A small sound classifier, trained from scratch: log mel input, 7000 steps.
Rows from block 7, named by matrix and row number. Rows with one number belong to one attention dimension. Each number is 128 + 24 x the weight over the matrix's rms, rounded and kept within 0 to 255. All counts start at 0.
# v: attention value (model.blocks.7.attn.v.weight, 256x256), inputs 86-171
# proj: attention output (model.blocks.7.attn.proj.weight, 256x256, transposed), outputs 86-171
v.13 [140 119 138 115 142 135 113 171 159 108  81 174 136 138 131 124  90 166 151 136  99 150 145 122 138 138 161 158 103 166 161 112 162 119 125 125 143 121  79 115 102 117 115 141 128 141 145 106  96 144 143  90 146 138 127 108 124 117 159 150 140 176 177  90 122 135 106 153 100 136 144 122 118 142 111 135 110 130 139 149  92 113 129 123 124 122]
proj.13 [137 139 129 129  86 160 125  83  91  97 165 121 145 116 162 151 116 124 111 114 156 143 134 163 148  79 123 154  72 104 131 150 151 120 154 132 122 134 141 123 156 120 148 124 114 139  93 136 123 117 107 119 132 131 114 146 113  93 170 129 116 133 131 128 164 100 108 100 116 128 122 101 141 170 128 123 134 143 111 115 144 166 107 116 141 122]
v.14 [178 123 131 155  80 126  62  89  84 151 179 110 135 160 114  97 101 167 130 105 133 110 116 122 108 136 146 153 140 120 167 125  95  96 140 127 184 101 113  83 164 106 194 121 130 150  81  90 109 105 152  84 112 178 142 170 121 123 158 132 156 132 120  90 126 149 161 126 152 161 112 140 135 169 192 121 130 180 118 132 126  92 119 124 162 155]
proj.14 [145 144 164 153 121 153  93 151 124 139 138 167 130 118 105 115 146 138 161 112 104 122 151 120 129 123 110 155 103 128 133 136 108 130  89 124 139 114 154 113 144 108 144 111 170 187 170 140  99 134 156 139 159 121 146 107 150 133 123 100 155 176 121 111 149 100 144 106 157 109 114 127  77 126 176 150  59 131  98 111 144 124 174 139 184 148]
v.15 [154 162 114 145 127 150 159  74 105  91 113 112 111 103 102 112 137  54 134 125 127 143 164 148 109  73 134 117 123 112 155 104 151 180 153 131 164 156  80 115 129 146 104 122 153 101 146 134  81 161 108 139 139  77 150  98  66  73 128  98 104 136 138 125 101 140  81 130  73 149 140 145 145 133 146 159 153 139 183 107 115 105 128 184 121 113]
proj.15 [175 117 127 142 105 104 126  89 113 124 150 136 150 100 136 140 125 118 164 103 113 169 141 136 143 153 134 147 126 116 155 140 107 139 175  69  97 105 148 162 150 130  86 130 143 154 132  94 165 148 152 100 119 105 190 139 114 105 119 123 120 162 131 171 137 131 125 134 114 116 129 103 114 174 119 158 126 149 101 186 151 117 141 103 135 103]
v.16 [138 106 133  87 127 140 137 133 118 120  98 106 136 129 115 129 116 130 136 120 134 147 153 120 129 148  98 151 158 138 112 140 124 116 144  91 120 149 114 133 112 138 119 112 153 139 119 149 152  77 123 146 111  92 152 108 101 110 122 113 118 147 157 102 185 135 132 104  90 115 136  95 168 113  85  94 185 117 142 116  97 178 107 130 113 135]
proj.16 [158 103  99 143 134 108 130 142 141 124 133 121 134 137  90 123 135 113 141 133 126 129 141 174 117 146 112 141 121  92 127 140 137 129 137 163 116  71 128 150 170 125 141 123 109  84 108 153 110 122 113 122 130 169 116 150 141 136 111 166 121 125 148 134 127 167 100 110 125 132 107  75 126 108 162 119 146 149 167 102 169 158 125 154  94 161]
v.17 [124 117 127 120 116  95 159 113 110 143 159 139 122  55 153  93 132 125 170 136 124 132 142 130 108  99 133 174  93 146 133 125 121 129 147 122 131 131 133 145 117  80 121 141 158 132 113 125  90  94  95 123 126 138  79  95 102 119 122 178 123 153  85 119 157 140 138  86 173 123 121 114 115 140 130 128 117 136 120 190 133 159 107  89 130 100]
proj.17 [ 92 126 107 162 104 127 116 159 169 139 114 127 143 104 127 155 131 131 107 126 109 109 125 137 150 132 124 150 143 100 159  94  76 136  82 107 171 161 174 162  86 139 145 135 119 121 127 174 145 129 152 140 132 113 107 174 134 102 140 113 157 137 154 176 126  99 191 137 141 155 102 110  91 150 100 108 143 128 142 139 136 111  56 101 118 121]
v.18 [109  91 162 127 129 134 144 108 174 142 158 124 142 144 129 126 138 162 114 110 157 167 147 165 110 117 146 126 114 121 152 111 139 131 153  93  93 188 167 115 104 187 164  84 149 138 133 112 115 139 124 179 148  99 147 113 122 130 125 124 117 133 116  85 145 146 123 139 145 105 141 144 160 137 149 106 139 129 147 128 131 140 106 136 127  94]
proj.18 [135 130 161 131 169 136 117 104 136 123 104 137 159 121 119 134 127  92 121 137 128 135 132 116 149 168  92 121 141  95 110 130 190 119  98 122 126 119  88 152 131 160 127  96 192 145 156 150 132 121 119 110 153 127 131  74 122 145 165 144 146 119 124  88 109 172 140 112 126 123 141  98  77 151 123  84 141 175 107 146 137 135 140 120 158 146]
v.19 [123 132 140 142 140 153 150 137  81 139 139 146 177 141 141 135 111 157 124 130  76 153 143 132 131 105 131 118  96 141 102 151 123 111  88 155  89  89 130 125 148  94 162  97 107 130 107 157 102 115 112 154 103 108  93 150 152 133 103 134 146 137 113  73 154 138 124 104 127 131 116 114 143 157 151 128 115 154 114 118 122 141 108 104 161 146]
proj.19 [167 119 113 147 110 160 160 161 140 127  97 162 114 102  76 128 123 125 120 141 152  98 151 160 128 129 111 139 153 114 133  78 131 103 136 107 121 100 162 178 135 169 120 129 111 141 143 163 137 137 127 146 118 104  93 152 124 126 158 140 155 156 118 112 120  88 142 104 139 133  98 121 121 143 125 117 144 107 132 140 135 131 103 177 118 145]
v.20 [125 141 113 103 110 118 150 109 117  96 113 140 108 119 128 108  90 119  88 148 126 117 136  82 114 143 113 128 140 174  95 133 145 119 119 119 148 154 158 123 154  92 110 125 136 158 164 164 149 118 135 165 124 136 105 144 126 142 131 143 186 124 136 149 116 119 126 166 145 119 115 124 143 115 189  71 168  94 134 112 123 115 135 152 133 127]
proj.20 [ 98 139 140 110 138  84 128 103 117  78 161 148 108  86 137 154 147 156 134 153 113 152 148 114 107 146 135 168 105 127 114 140 118 123 101 150 125 144 100 125 137  88 158 128 107 124 103 110 140 110 124 136  74 136 156 105 170 116 151  93 145 140 146 150 162 137 125  93 145  88 126 157 175  95 144 128  97  90 119 130 132 144 157 132 127 131]